Rows from block 3 of a small image embedding model, named by matrix and row number. Rows with one number within an expert belong to one neuron, the router's apart. Each number is 128 + 24 x the weight over its row's rms, rounded and kept within 0 to 255. All counts start at 0. Numbers have three digits each.
Before each expert's rows are labels from the 100 images, of 14976, where the router gives the expert most weight on average: "place" is the part of the image that holds the peak. Only what is clearly more common there than usual is listed. The data: retinal OCT scans (Kermany 2017).
# router: router (model.blocks.3.mlp.router.weight, 4x192, trained with AdamW), inputs 0-63
# up: expert up (model.blocks.3.mlp.up, 4x192x192), inputs 0-63
# down: expert down (model.blocks.3.mlp.down, 4x192x192, transposed), outputs 0-63

# expert 3
place: top left
router.3:130104150156118134165109100122127133106149143085109137136135102123117135150149107099150154143128116126113126147113107131095143137117106108154143071147091129124137086072170149157164140137143141
up.0:133135157139134156137122144160145162154130099123138159144136100130165114116152151118114117150128146125151125167105115082127113132095129167149110168143125157088160134170137157121133112113146150
down.0:132138073148162144144162151111182187124131115129109086106122128085143165119101150102128154151101106186140166140097134144130099109134111145134116141117131128113119095172141102098128096156137119
up.1:140135136086124109127140106124141135110098095104123095123139129140159123128114126114176121120128122134086160147111183133124158094092118160086148102096087163125147090125160120171136084122148153
down.1:123124165131080074163106099120113145124152162116139107146121172137127095112116153157158101161110148115124159088166109141120120114156132097146149114125125128140174079134114147100128075119119140
up.2:133133127169102148151081122127125112143144142121125174158159148102113082156170143117124153109171130110141146159095142101140126136153154118095153115174106120122144140159135101151166133099156140
down.2:151131116126126143141134119180119169181105129070111130143120112125180163154124146132137156131119110114085167172144165160119110092156139096144109148146128084144092111124095118170118094118159141
up.3:150143103139164088145112147166169133143128125170171140171114126097155136131159098142103141134135123122124131121129133164132135105165115141152132167112162134107152088161127123137129151110114127
down.3:128140118106132148106126158142121112125080113148091148179117109097114191146122113149120139112114158082119094147192151115096104144143159098109119121160119121133107132138114079094089152125124097
up.4:143139165123109174090122145129137094151130117108149127115094100114094148139143164143151097120161129121128158132134132128126159159098133104098131101094154134082084139119154091134141123128100124
down.4:135153151121130129100109162129111126160125119142128116114147156064119100138112140124108096146138171125137132112117097143088101134079099155075130148147114101129079093138134138114167140122100152
up.5:159154129090167127141139128127115136144102122103106128102118126122135122133152125161150136109120124145116077136139113136156151125111075116098116185095091150099135130117112160135114183144096143
down.5:126112081124112140089143149125116118148133132136136142124123140094128173167142100126138113097145112084123160124143101116124103103123139099118134122160136113113118152133142127166129093134099119
up.6:106099121178133143140151116142152149086154105114125141126132187125164122138091116143117131110133132128147130114119111145138095169130129132134113132146124129133129148140133128169137126149122115
down.6:131167126128132103081125119181126123114136088126151152169153152185146146129116120115131117071161170163187150145158117115129098117096124147137099136124127117144142149162126147135129121138148124
up.7:115130141137108130147109112156161181094100109117124108113131157151126142124148125155081123096130123119087138138121109102168120174138130098188143136125153169114132100120093137112083152103111126
down.7:137148085083102142134144152143124106175184114106122133148152147157148166109112140142122122113146107139134114098131146098132104112139107125124139122109162153115143091142125130203162141126105084
up.8:129155161163077105094133093157143163136149184124115067159125106146121180141103129146119105102118091098124101145167150092096139109141116147135118113162143103077110129119162113136104131134151153
down.8:119124139107163108094148132134117134081130088120091112164136093182133075129128079122119126136155137142121195147104145108114133141132160155105110168128173208124141155133092102119100126118146151
up.9:140190123170082141126117158135119130140147087129155114151108214132168109140088137127144144138081104154128119070112097106130154145136112103117131139105175147104132142134104148113171123128126179
down.9:148124137127122117098115137103138133137134156131119113098115169136134067099155130153134087150131138111146132116138124117144118081141112143169157117129164153121142129059133138164113057114147138
up.10:121115132150093093138143125148116128152126112106122104182121097131107146098133080140149096135159147127073115117090197097155134124137112120121136121148182128104116101117107141155133147102109121
down.10:103121152107136146126109129175120104091108136126148100152154112146127179078137174153114144102144119135091123122150145162122075104108150132122157134116106158160162158110131101146107085118112142
up.11:135129113112153159122135107133138141116088110177104096150133114116139104134081109163095114118160158147159100130106120117104078154100107143133111170133097095105089129099124112107129119095114129
down.11:091139083107111086146156079134100135125128156185137134111096139114105134111150114136136108061142138147153116161177150154167167138153108177118144156065123126123167097127141130092122130108103115
up.12:130149125165133182132123131132122073127182101153114158129103111105160124111165108132164133098117144123132099135071152151152127073081098082153143080137166092113112153120145111138130092118114118
down.12:144142172134121114147131148142100185161132169133115085115099144118168125095116160125148159108155087142101119146116121123105089088134093103109140117118112129085099156126109114117101073141155164
up.13:162070178139148124135103118127158138144112101104108154153115115134103151106091138105131101125103127102133100121096169085138122083093143113085121118134137137184131096118128152155156135163124130
down.13:173146085111089145084166113156128107150137131166132186109101096110144164122147145137175154154158098132120136109150172156153113118148121124122115108120117187157142123111127180115144109139120140
up.14:090128118149109113168160152144109177132105124152151152093096128132124127150118152107126135091140154144128127117116101119168151147128117100142198110115142100124103128107135122130155170117147111
down.14:118134155158161115104123153140147130119132120103139130182158144102118117084144172117109128129142104118145107152144154094118114141174121160119124123133111156129153128105111150116124137111154150

# expert 0
place: middle right
router.0:136158125115155086099120129156116136163145112148089138079131170132108098072131112144147132119166161139162118085118148122109129083138117127106127103111149098157113089141143176157096110170167114
up.0:148123127131136140155141146079121113087176148098118138164125107085148109122138073112118135127091160105133086131124115157108144105110128094094108121153128119116175093137205171111102114120105125
down.0:170103181138161116125109139128156158095099130107119148119069096123155106135080070139148137138112155113118186165118098103133112151118126132094151143132105096143117133131140128149119157137137092
up.1:123135157133129119117113122105105123114087100164148099172132107116080140149116119130130079095083157165136142108108125096147145161104108103144159063136106079148115144140087091146114125112135125
down.1:150123197147093106129099117136105130109112123135083182170133102107119050122136145125157101099150132141114169128136116128129136137137134114084107111168155078118136132142121123125096130153128153
up.2:139139127105166130150114123146160140094104189143162149113084119135164108120129103159165141145077136164126090186092116138177111143096115112148157115133161129138130122140097147124136132115129135
down.2:130148121130131125129099150123180183125186125132120121110118161145160156100147098135147132143163100134085120104128174124113070134105132067149134126154156115113090119108130144125151185141111114
up.3:059134082088126112140118109137141132158113170089102145162134141089131123131148178100147123148099110091120116111141136085104155112112158146106133127168119066118163118129102151115127139092124101
down.3:102126147141190092180128135109125126147128133118118143148101213150144119148136123112146103121095131194104182106099137122138097135112102137151121134145167166104088103136119144110095111142113101
up.4:160133154145104123106117151134111132169140136118163123097116131134125147123115121100128133100111106139105147149122112131089087086108142141092123131143136160097126084144125144157092086099109135
down.4:088122143122109095197097128113154119145121136126115135156126137112116142069137108132168155126167123135099129192141107125097142110122123118129175140078113172107175155125140114111184086139152105
up.5:125079149112153130113129149141158148114148150176155139126070129109064133152121088134129134134131144120091167134103143139107153140153123104130159144161161116139149136137172150135143114132132098
down.5:164091125130156143106116189150129180126118119113101056117113094129094165143134126125161165098140161116102129171123148130119129122126140127132162121141140134105126102134150101118107137099135145
up.6:167095128140115103130151103127118105097136176124116120115109150165112113114154150102181134104118154117183125151075104122105120128139120121150071143123137125115155135117085119126111138119134130
down.6:122115123157117106151126141137161076113106112098174124118118115106163131148120153127137162180195205142146127126145139103133154081113119136101140144159142112128124154144101119129104117115105142
up.7:134130149146091137119136102173104135139122116134158104123083108120140129138159119193139094124117127089120096133157137131113137166159123156107115126144103173074135111144086148079122113177184105
down.7:169135155120126125130111100099098129125106143107157137110140134098161132106122136136164092096114148152124097135140082167140157107134109124097100113142131141153137114115141103061117136157157146
up.8:157142089108160111129132117115155167130140099133136147123096152134149099127131127104127142145120111162174146145149128131135144090123147128118125168149095111124128151068103098112123169121116162
down.8:143133057081125109145084126137071136148147118162123158169135143110086128112090105133142124138113116156170159145151167140166138149154115119149142115137152176087134107089128122130130090115147164
up.9:130075119128119110121110129159127107150127120123104118105129137085114096172158132104112066150160146067089107186132137128113107136148128094135121104143123128080089165146112107100126110162214144
down.9:160074159110157153148134081086097116119127146134115182145136126144148186122139118099147125126128133061117152102131136138132130135125148140131130147149094125145094151122153110125106142115122147
up.10:145135144115096117144094107167082143153147119128157119133135110151127115138148132131156174119131115093114162138123131137128101092129114100116124143140181114171085118118131136100125119138131144
down.10:141099083132110145144121138123154112109167152140136135100161153097142063148111112158117141175110143104104155175137110094124108105118139090139114103150134124136148130155144140128120151161145097
up.11:125150117098158143120106139133144110134132094142141121153136130117132150134109144158101166173126167134126141109121150109118147128139090132156146138098101136154112094091157147100129117126113158
down.11:151112097147150113094096147126160078115113133116140108143180098142132134113162089129115111136156127112164129090135118147135196168160122183119081146130110109131087109135132171131115100083097141
up.12:093113153119115123134126099145126147126118120125113164140093142142135147100176157168117124126138090118121151168147143155093133118122141107138154085083111129111082150106121121145109129100137112
down.12:064089106131160077156100142120095079111165087195143155098177159104106141134148151151100150113118115106121143162134099156141131130112134097129105127108110138115116147117138133177152102173146122
up.13:064130133106142103111152117149103123113125138143060121144130127124078144093138141093107117136087125125149103114132109138149135115088165135116111110092133126128110161155124097131111128180110127
down.13:116143100118075159156155145130128123170133111132132132133102180131117098105130119138111131098098121131184062110092110122131123087099137118154159131127094123091148150102144112173137105163136093
up.14:138102115115110135134105113111119126134117085126156125133084113167138147105106123090137123120119111162137146155120146112167171135080081142102117071119102104136140153108061119102072133096109136
down.14:158106102141142151154088125158094141134111134118128118099136183123116156134157107107134130086114146090121169132123133168147193090120153139136131114106113172157117167118106124128141114108145151

# expert 2
place: middle left
router.2:118132146105092156160201137128126094134103092131103140178116111126135125156133134158084090164132116123101172125143128098129151131122131070153160155123150134170143127128134118111166151122122110
up.0:129163165133143100137123136095141143076144133107178110130132157130114154153112119153115118134166137123130134108135164105066127098127121082121086158118122149089146128163156143122087167097123123
down.0:161111107134144140086132149155142170118116139154114181112068130143143140183124159161120141128120148103110110125168139150114106118166118136139106163111132106134114078164154122105124103106130131
up.1:102086146171077118110100153139149133143151139113126120132155122112126112123113165151133109112127085120153142165111151132080121149085129092151085120150162102161141164122109133132142129152164123
down.1:126099124094116127143124150148143138159095122149182104162112115104101167163149118115136165114149163117172131123141086108136135131123122144110135137137117110121113098123141108164146127099159150
up.2:121124108127120179131153124167119137156117103152147163131125111133128132134122151155133145139128149136152117124125164176135132135083093142069130143153115115162119138131176132118138114094134173
down.2:140139122087146148086134122134084114137127123151102111131158130136142132174133171121109138126118129125153136133142121111154134143136170142111119131124119103120123098095097151143157175146163116
up.3:106133147160140107151153094097152081155098178097158151100101153159143132101133117111097115144139116124134124071111118152142129129143136120123146136092084158121155153113133151109156171146133140
down.3:170126159132126134143151146126127138147145150101101137112089133152130124089146136133088086147130118112125135146118180138165096089145093129160117165142123135125138072101154119113114138107151075
up.4:069150080098136098099134130162135131119122123098105133121137158160113091133145152109157087126140130169186114114109173094137139131067133144122199079115114171126147156199148160126117136122132097
down.4:121108115123131149122099146076072130143122138130080089091151115134145120150108148120123143123067102145116140092174119161141144132120113127168107084098129137180151136149129141110137106146135139
up.5:130144151129136113142117136110163116126110170113130152108131112132119139167129120106143159132158131163132177126143137185093133128146131134091129116137150141152122183121131102161117155157117112
down.5:158112145155116136095147135148123118136114116154125058116116090179098119094136143121179160184122154131142137144121181125146121098199161109144146152121147138131112173149103126166095140122171151
up.6:130116118114124100105104135148148139113127098098130107106084122116107081151121116128109070109096139123067129149113132064183158121141134152121153154120109143095115093122083124098126101135175144
down.6:099143067146124136132181136139129110110138120162149127159160121158114140109130115087130108144145102134173104146158126176166113096125138150111106187122119078140131106114130122125171145124131118
up.7:082151166129124108095194119158092166160143091169140152100140109168167138136135168147125118123122133113145146153151117137116175151115136189114146133133132143127162158106144123139157154165088101
down.7:154167159103168122134131137191127128122178150166119125095171106114133140098112109091126114125168138132104067106139144133098125148163125185183115138138109138144089082140106138136117145150159132
up.8:129120108151127119133118112124147153128111126102139101114099138164145170162162147147148152152128138111137131118164133147125110164101143151138150090139135158169106103121151128179158155151160100
down.8:141129135106110131146068113141144151120156151091101142128116145092083139091130099140141103125112135110086111156165136154151110138171165135130150129166144130152124184084111086135161145152129096
up.9:099122109119098079151140129103137160119129170127147132108143100107119187170150156149105139104167114113123109117166139124108118164140151162116138116107107145107140123097145129094196171084130110
down.9:091109150149135115130109133103127104113144134099092132137118112136179133137149090172149089152106143115127134155126154110110162130207114127127130133135132115125127123153136164120112088157113129
up.10:111148119122128098123135107101108112124148145114124120130089144090118132127174113098161080156112162138143113124136118099131121095174177125120124164138129128131155089160084125141149104099136102
down.10:125128149148125134110130119162133038147068163115113153095140146077135113126114163141103150097081126126151146141098104129105096113142168136128077125118120148163153152143142147096156129130189142
up.11:109136171158127142149138117133114150160132149082149131147156101152097172130142145084094153113131097133104114141124181149105153163118118101099085144120102138162114118141173151129181145107133148
down.11:167079114149096094153116115111112121161109153129115098171158100156152121140134143124102131116112078104134136141144073138137161068133123121143114158113150132156139143097179140135128075130085100
up.12:133161176145148173117085163108145133162172134132102112121158126175106121141106167147120157118095165123123144148118123154143123148133177111140126117125134123190134154128116137126114131114118111
down.12:136152135121143130155123132111135101132109111127125112078100133131110122148134140128132124061117107137135155166160100137143052117123143074129153116126102142152098139121132166086114176115119156
up.13:112120096138128131135108133116150110087161139140135134122122088134107100119114126126128102138095147067129116127124131086111072105160150159115126139098151157083115145139097163142154149125131106
down.13:153176150119104098129146112074163111111155147138088114117113125100135125153113107137112109143125086132131108131143157151126120109120138149146100156165145121110112114117102134161129150131145144
up.14:141143085110142118128108136142044165124103141138125075153129165112189137112155140115113165132181126141150069133145165147139123113141129116102148122109100099143130136152154124159159141154117134
down.14:102095141081191132093108100129141114143136111126168105109120120100147152091122144124136131140160099133104102101139132114093147133171151173152140145146133121127076113120167097121163128125115170