Weights of a small image embedding model: batches of 64, 24607 training examples.
Rows from block 4 of a small image embedding model, named by matrix and row number. Rows with one number within an expert belong to one neuron, the router's apart. Each number is 500 + 40 x the weight over its row's rms, rounded and kept within 0 to 999. All counts start at 0. Numbers have three digits each.
Before each expert's rows are labels from the 100 images, of 14976, where the router gives the expert most weight on average: "peak at" is the part of the image that holds the peak. Only what is clearly more common there than usual is listed. The data: retinal OCT scans (Kermany 2017).
# router: router (model.blocks.4.mlp.router.weight, 4x192, trained with AdamW), inputs 0-95
# up: expert up (model.blocks.4.mlp.up, 4x192x192), inputs 0-95
# down: expert down (model.blocks.4.mlp.down, 4x192x192, transposed), outputs 0-95

# expert 3
peak at: top right
router.3:556521512553503486494564430523538548502458518518473514498521588532496405556533466603531525477521556527499497491520488515557512466519559495487528543503544419478509450496506495488529473511482475466504532460525535488495465471433484544455471438502528535491571480467495539550530504522473472535
up.10:484513508549491474491476504489562530430485486490438449508489543464520518517486531528512528471435505483509575432518548533463573469493502464533558491585536494521535537551557459549420492558537495484454452586522497534442550491415502513533500466530477529476526467475487535478535475525522439451
down.10:499450479524488480487475580485503475480522495477436562557506487515442465511491543486483529485433519532495484469441479406511520476516526501481533481515447484559461437549520493580484586485447530514518483593536504491517476406508467433551478574452454525455532460480522440477570584570507424510
up.11:505495459485458476527494527480584502534506472476480495563467384514523479593580510577514496585543484543485473523454474539457538560514470534477541498481459507484490509549514513515512439524428468543509534478506488479469549469580559486486478516438529518491522508463473501442513534532480496506
down.11:536552510447480449477549513452548521555570572417491489588451468472549539508495527499549529501517559533470501531482403450502503548503472480472520494478503500463437553447546474452489513488460477499540467496516518546493502538497531519462481440495539471487469506460404466477488496533432567548
up.12:542538497487548587512535513536510479447550533496513424452455520518523474498448529490531521515517473522501471411572551551533530489516607496495498500522499570488522482460475468568522509578540533496515550476503505473510497545518415470536475527497505482496521515467543539538512447570514470545
down.12:489475510468575535476542508429531491525541502495525532520507419443484527468513537485524537487485551469546394506491420553492466468387479507546495450503521519536463452471568547466561525500427527524495547549548502483525528492465488402459490509483419569466602567514470516530502472496464516507
up.13:581580478461498534484458526450543485533509534505451514529486485541402414473503483510415545475548502508539476469482428489472557428530466455536514515449520470446495485493468500444441450469461559517478444449494543507497535539485445524522503496505484542522494436541540484437523535524516538479
down.13:531493548446449560368509514520495493498498523484485514501494460471456439527485520477458516449446449518478493436449527444477519440520594484499482524445477489546533516476479460529457437520502553562498560479547536488526467500569519523542507500518421501447494438514458481503480528472508471477
up.14:404509478507549500472482423573481532509526552495588467457465479548527601440516462461549507483447505502511522520481495492417509537514481513526580454535483487568548495533496459519472431490520485566469522566509532459520467516451493545503486519456511499490482511446508489519483507523493456457
down.14:436479471503594517447409467509532525470529393515465544543519528539509452568510430446474536539405501519499486488500465508476599448535520544521490507541517516459467524491468487511475469462544381514554468495487431433474448497507482478434491480480561476500541458487447524487499459501486521425
up.15:471527514578464508525507500468497462509529550472524528524477517518519527474603564498525508516489553431514467470491483514516436493483558506415532425582462469485492472501492398507521517586476534543543470489519541538482526455521543477497438498495527532499475505457522485442550531519536439525
down.15:505540465495496495556468531498465484409514531430427419536524510542511536524514459488490517547503483491546490459535413454524533470503470489461527490522481500474510482542479395534527452513528616479538478494445521558507516525525510450541458497464496469533458468552505477510500471517497552545
up.16:553517461511598528534468505554494516464473562488539561519503567463531489518465472527472474486525530497499499517541438519469482474431500562497493485547539545526396506473521519504490509526493491526449474538498445508502421497483504503528528476477546512470477520571523464539459534537495408463
down.16:455476540445384475492543494397545491545494462469520497492494518479453481478554550471505513471464491628497474495486508569435428461441440468545514494468487540522485513514536463489546609503500521485514517537532422522522452479583511444497518522470489503460439522500499479538490486543548544472
up.17:423465502454558571440460568530508466466523570514506509562471469452485521568450519553474498549444546500546483544485416547540454529461503509543521516573519485442486489521420525502440502495514497419532493453479503410484549598470486517533538557428483509486506504499486467464455444552492499523
down.17:480494420461432544542525543482534508487558507534497445498531531447575540520513507465443503479461436550467441438503574471526521475599546439532439525549533482496468568529459521516384563497495456455461559431494459493482497493468533505446498509463465567499511498493498446439515517465473538441
up.18:495421535458488474525456516509500484464514541469502507555474483459448515469543511504522533508464501546428529475528542482560513507413566496526549529514485534566469492484511431550444496461483436512517468539453533490461472494528541517495491532479454571438489516440541492475451521515493522515
down.18:497455531447438527507516516473572496464490445502483553573487539621524625425522492552488501489487499524486455484521481426537449484519512499448452457425532467546439516434510477491441585499517482444545403533499488537459494478515497471494460528460527527585528537513527479450583553476526473471
up.19:516430484486454466473463516439518527410435609561525500495495486462508516492430536493558460507517537423479498459525518531558476513570457525489455455498508484486489534471502534561465545476552472510504430502533502536538474490442533547442458553456479504561509542538428504539494442560515504477
down.19:499506519548508482525474441456535563557452488449478552478561525527499502474494537541453480554453515453514602516491571501488429501466479509510466513536548478523516432473494500496479444507511509457466497485577522495546474485522485542471491408487512487557484443527467481463517482469472478530

# expert 1
peak at: top right
router.1:423516516596502492462561513515474470474586467522455595479439522490451457515471495469503467488483456478559498461440459522542477464461498462509533533490425504545511473485536544501534513544520537415592532522538547486535459575489584470516435503464520512525523481506480535537490476517486542401
up.10:543478526520539518516567495458430514487472506557489467504482464506524469466496446556577430477434515517555487555516411595541474487509475452465482442477414459510476518524481492534514558541487499533505526568433409501534468512554492555483562497499580444493506502427492481468397475382474532489
down.10:449489495488504452513448510481518499620509532554529495516546516517553464528433454530468545447505428461499457481477493505523508482432542500543515423516526426505490552489497503451521503453512473543545492554532493485550556534434478537533538483486462501532479510549556445501456565519521512445
up.11:493545519528449588542449460507493464454519459535486560464462478469457602485487520507494549490457462470501480529495535506488547519527518433513413473536556483440462476599508455492499565523550484548453484524504476444510517578533452567463584517510423543465619500532463494571545475402499495528
down.11:479544475483450452454497482511484532517477487518487542459486455471561461555485547500471524517461510544453445510580492569550488447512516484556507502563493482480540484455515497492466503491507444528492477531511562499467558513533430446493576514453484501486545476541445458399516552502507474512
up.12:520513469489592478541509547441506450478439519507488540483432426456492508531497464411555493511543488518437516521542463496589507464507561513462558509577491484489522476523555534517537526533541442533572510480511494542499570542480575481473525486471417512488546486429528504479546473448523486510
down.12:448463503553495457520562493492503456569539510578501479509520454532479486510474527503508541537520483482502500492466506501471527527529494536510542524467496519530466479530532522444415555511418472465525514547432489507477505504530432491526493496501522480553417514452524482544470483478540568510
up.13:571507528530442511491463502500508492509477489547518486472450528473568464433485522519587446507461527459478493548478593485408504499472468453458471485532467491498483528513457456475463456465497478537486530538494534530491521531486558437500473472531443565516573475513536500555469531482460537489
down.13:497498531455504536432454507468486491476528469556526479492497529488508459491508517576559501491529474496504522512488482495521381421426518503471501474484533580480474573512509451537524426517565492466521414431526510493564538520547564581519552554491511537439437498511558555544572511499517502486
up.14:493488456492513486492556473461530512409523541606447493459484465498529505460519476513499501511495488465456488494514534549520484481578458461487483566528530452431485564543422522482453462524413554543475508496482516461503464581492462484481548570465473527511502572542501430463486474508452486465
down.14:533475447448426508371554497501597538511528482537517504435477505467484502421451486454557489466467484455492510513480461528477528455486504419429503469476548503414503533524543482453442480522541472544515511505482433603440480474549554585492530495515426505488532450571497480478447530553468492519
up.15:521532538572467510583440552503502405574454467541518484498425486518476573483553454527475505502469542505504540594494562429487452495553535470564453508524516427503452500431553533497553506471562461522552535468546466489511504551535432440586497505490522492518480495558453549560460544438495459475
down.15:457497512530497527432495555461554550461485508515519532546480500510512484526563571500487528431582534500512412454559544445562433460520483471498501506478509418511441430571532498512511548583477434502530495536511532574530471437523494508529493462470473502561437492550513482506566486526450579484
up.16:485503574570430547486465511560482494483456511465449508477509471576579491484497522453451542509503471463479434564396554577552529562478525458464467496546526502509423498552550448496525449475537540650505514534512455495515548536558480535465531580525474495527513512539496449447450547521572475483
down.16:481503528523549594466509559448514490470466507489441399445534435499497492535497549567384531492433502416483485475525567530479548466462547537457515508469497497442500507521516489515499450497562503525496478513552515509559454528497476546507482501496545511518375490490499478454521494570498549427
up.17:496554524444504472495431501432543550534527498543447519536454487488512500476501506494477533511534485545478507479496562512550462493554506421555505497573520500511457502501542570541463494494549487477493481385563448454572481518545585570552446498479449568519588503537422457539434510516520472546
down.17:488463482457497488540524559521531560506518459481425491531499486516466535492474551521431450484570486467458477531477568372527476446508564424519559510509525495496499518562565565492495531514501485501490502557509540453544496530476580541584518537512423454547550488490442454537455477531467488599
up.18:422437462489504437606484456541540496507488499444457501514486453563555478550527497566465573508535521517537526561528402486486478545462610478519533507494526434474471559418485508527473490474528509470496501567484597503478443453486465442455492464561462460457501506457526514506493432444502545487
down.18:507496532555475441469462536521471577449490464511507523542479475467419456517512516503394484514476548494473519512441459462474490527519474555458526465465454454536525444458509510494498558517544545513442480509466473582522492532457510493485482479536469428491551552468544496511415455469481474500
up.19:459506466557394504444520499553491449435552509538516549555526548492549520467527538497490469481464500449502467494548504439510489564451539489507487511494598535494523521622463513503468566480543526382509435541507563512515447504527440451514509436482503452567535492561493517486471446453503516540
down.19:507524544493487462517477430497456482488531545502573515517462600566536483502505466465450481393567523482578419511499481425485485476491544435500474541485536578493569448507401482554431487516436530469555467509528487548477442536484486508520496452586468503452481511488479546446496540500482486461

# expert 2
peak at: top left
router.2:443449459453472528509368477492499506518506526458539483509500480514501497481443501441478529538491543522475475532522474527463511497462483536483527442516510570451469514547463487476531543402459456551435450443517490490484526514521464546413568540525544457479450564508526473450522542519512516509
up.10:543479567501537471452490559463513511469522420517506521477472507441512445498555569408504489475527444431492586508397550540512507503437513434540539500491439424473492463528460420539465457490520543470510465498476548491512520531486425463517492465531454477530516514559509518483553494458471568520
down.10:442445494508481493460506538487485484559490506505481404560468488474497474459518491460471435496503506458499437503391430488485569469517539513546488503526463534453515470558542574510496545584493512527498515475516438503504505517506506552498488506517553535483451446502504494499544467432525454443
up.11:514481538507454494535502520454513573470495515481476499515463492524476544464484451543484528512507510460482487494459412498512472511396509436451457537514482529545575600452514492559536465472409475542539520467525563547513452509462560549477432542540556543479503491546452454512488524526550462535
down.11:481513496574450473502520470466470539480527553472496436443438536555507449485503501435526404474509536546528470444482553538535569513537442558487516444458511501525540533525474530504442554574540478561491459523437541474494479510530503460521514510506490571522459439496548504477480512488483461636
up.12:539586495504466515529487487519454504474533443597499533506545507425571545473450499436540489476472468505545517518445435488454505514486463484476477508523498483503561542459472502442477500578477526470530518454561490533488508500453510528411463486477497497468546506539435556532485405462478575524
down.12:481486504521486501452460398524472505523533526502505530488544461509605445508503483516529477480538521515480490509525545466513543561530395525502384501524506466457526508499476501516466608515443491521558555470488535537511529489422552618514491436468555536578558454504537494540514431494478490476
up.13:417489452517527483446500476460573517463458534546490466501545467518489510535556440473428586483457457498461447456521482474482492491591477495494430457526403492466477489541542586508528587469531490512503493503492503469533529523474486458549494541593539534527518498393539440484475480475417525556
down.13:483534480488538553511519434500562522390488511525480534541459567498451473495591488494506498519447463516448502488562537435443511479504537515537462556549535509498526447540562554550576483441452499454501488525531473516462470472480514532422606463468487453546489559519445524425471515495509410556
up.14:532490504565484477474504525518472480518494605590433513572602473497462506588436508568495522511438525463499490523521507505503520559488521443494479508508487473523446543414481505522507502494506528508589479469500511501491470508576451472492492475485534517451574490470507529430551560474522461443
down.14:525496472490537449504516521471495534515593542522463456554542493556462468523514509505513498519562471480482498498579521516485493543531591459427496500452556513522553543542451493537521468533484476493479463490544572538481503533501504510508540493559496432535541488419572515416484573485474548495
up.15:544523505498544542524472479448445532547496446532508536523456481535471569526527469533518549480478463552580537530477434471552447462535530440460591464488387540485526577496517489532468421460478482474475449484486541514529458530536532433527513515460543538555600443497419548512462512476501494482
down.15:494511495496535456521453428470411450516543471475538511475543464518479530482503509489522481507438488448506463526491502500486499505488512528425466475491506481512469520502511483515585445522482512480469456525488533485487504444532525532517484530530637529448567453490493570483483522419529474436
up.16:503542489552515493468471555467539522522517481492496458526531474430510555581576536479482578494472506582487460501550537477609555497476484519520516536534459494510513465431469582513453437524440467500536586455504488467547471525501450448493437506530476526528506498565475563499415499442560548475
down.16:539582484488475486538545483549472475554429562481439559527516531458486484471441502454489439519540501499481511517521534422553519468567537498502438494543500591552499535523474533500478495480441488515484517512557450419459549435521477559474541569515509522548480491483463522473468566490461519526
up.17:450463527515464528486495576539498484486481515433461446505555418469504499502465470528530508492430572435507534455565496449443523553546510481462529522580532472508453524550447446587530507476508428428560451496511472467519486587583480455539469488421520523468452546454537487485489565449473406468
down.17:475529571465502534454517510505505493554501538467497521500512524521517473555533505507464476536498553469542502534572474540503539476413539453434539569456427543509471386518475499460453466494572483468466526450448563454448483481492510418561571527508522489502486516542495493510463449475501511475
up.18:543468533581514453511423550465515548414465555551539468474457521452455501524508521489518434497513460513483429475463465607493589507499468534542438535542410524442534473460525554522507490520531534532545521523522480533514549502500487546542566444547482510573488464495455467540545457526505463470
down.18:518523526539520476554541494470481502509568476500501523417504493461487578420528498564468511526490481552527472535437459548498480562546525504503468534557466385537481519513555466539455405514499532522542509491495518589468509461542480494501480448460504547434522532439468455508448436518533463493
up.19:541530494487527547486562548490476516447509462518580558461570415505483506513499536581469449507477463498574479516544533517520515525417545533469550458549492545573515540451501494495522529435519538522465458528567546463429492532476499567508510523478521511529472548478587453530543519483514462486
down.19:507451479580449502446427520484552470496504425548480543548493473494485569500587431533522464545500480523459472479447460592452479500476516557445536457487491551553504575520410482516522422472508506543529563496555479519454441506525480421460527464522507544526466518478485570585465540570483528455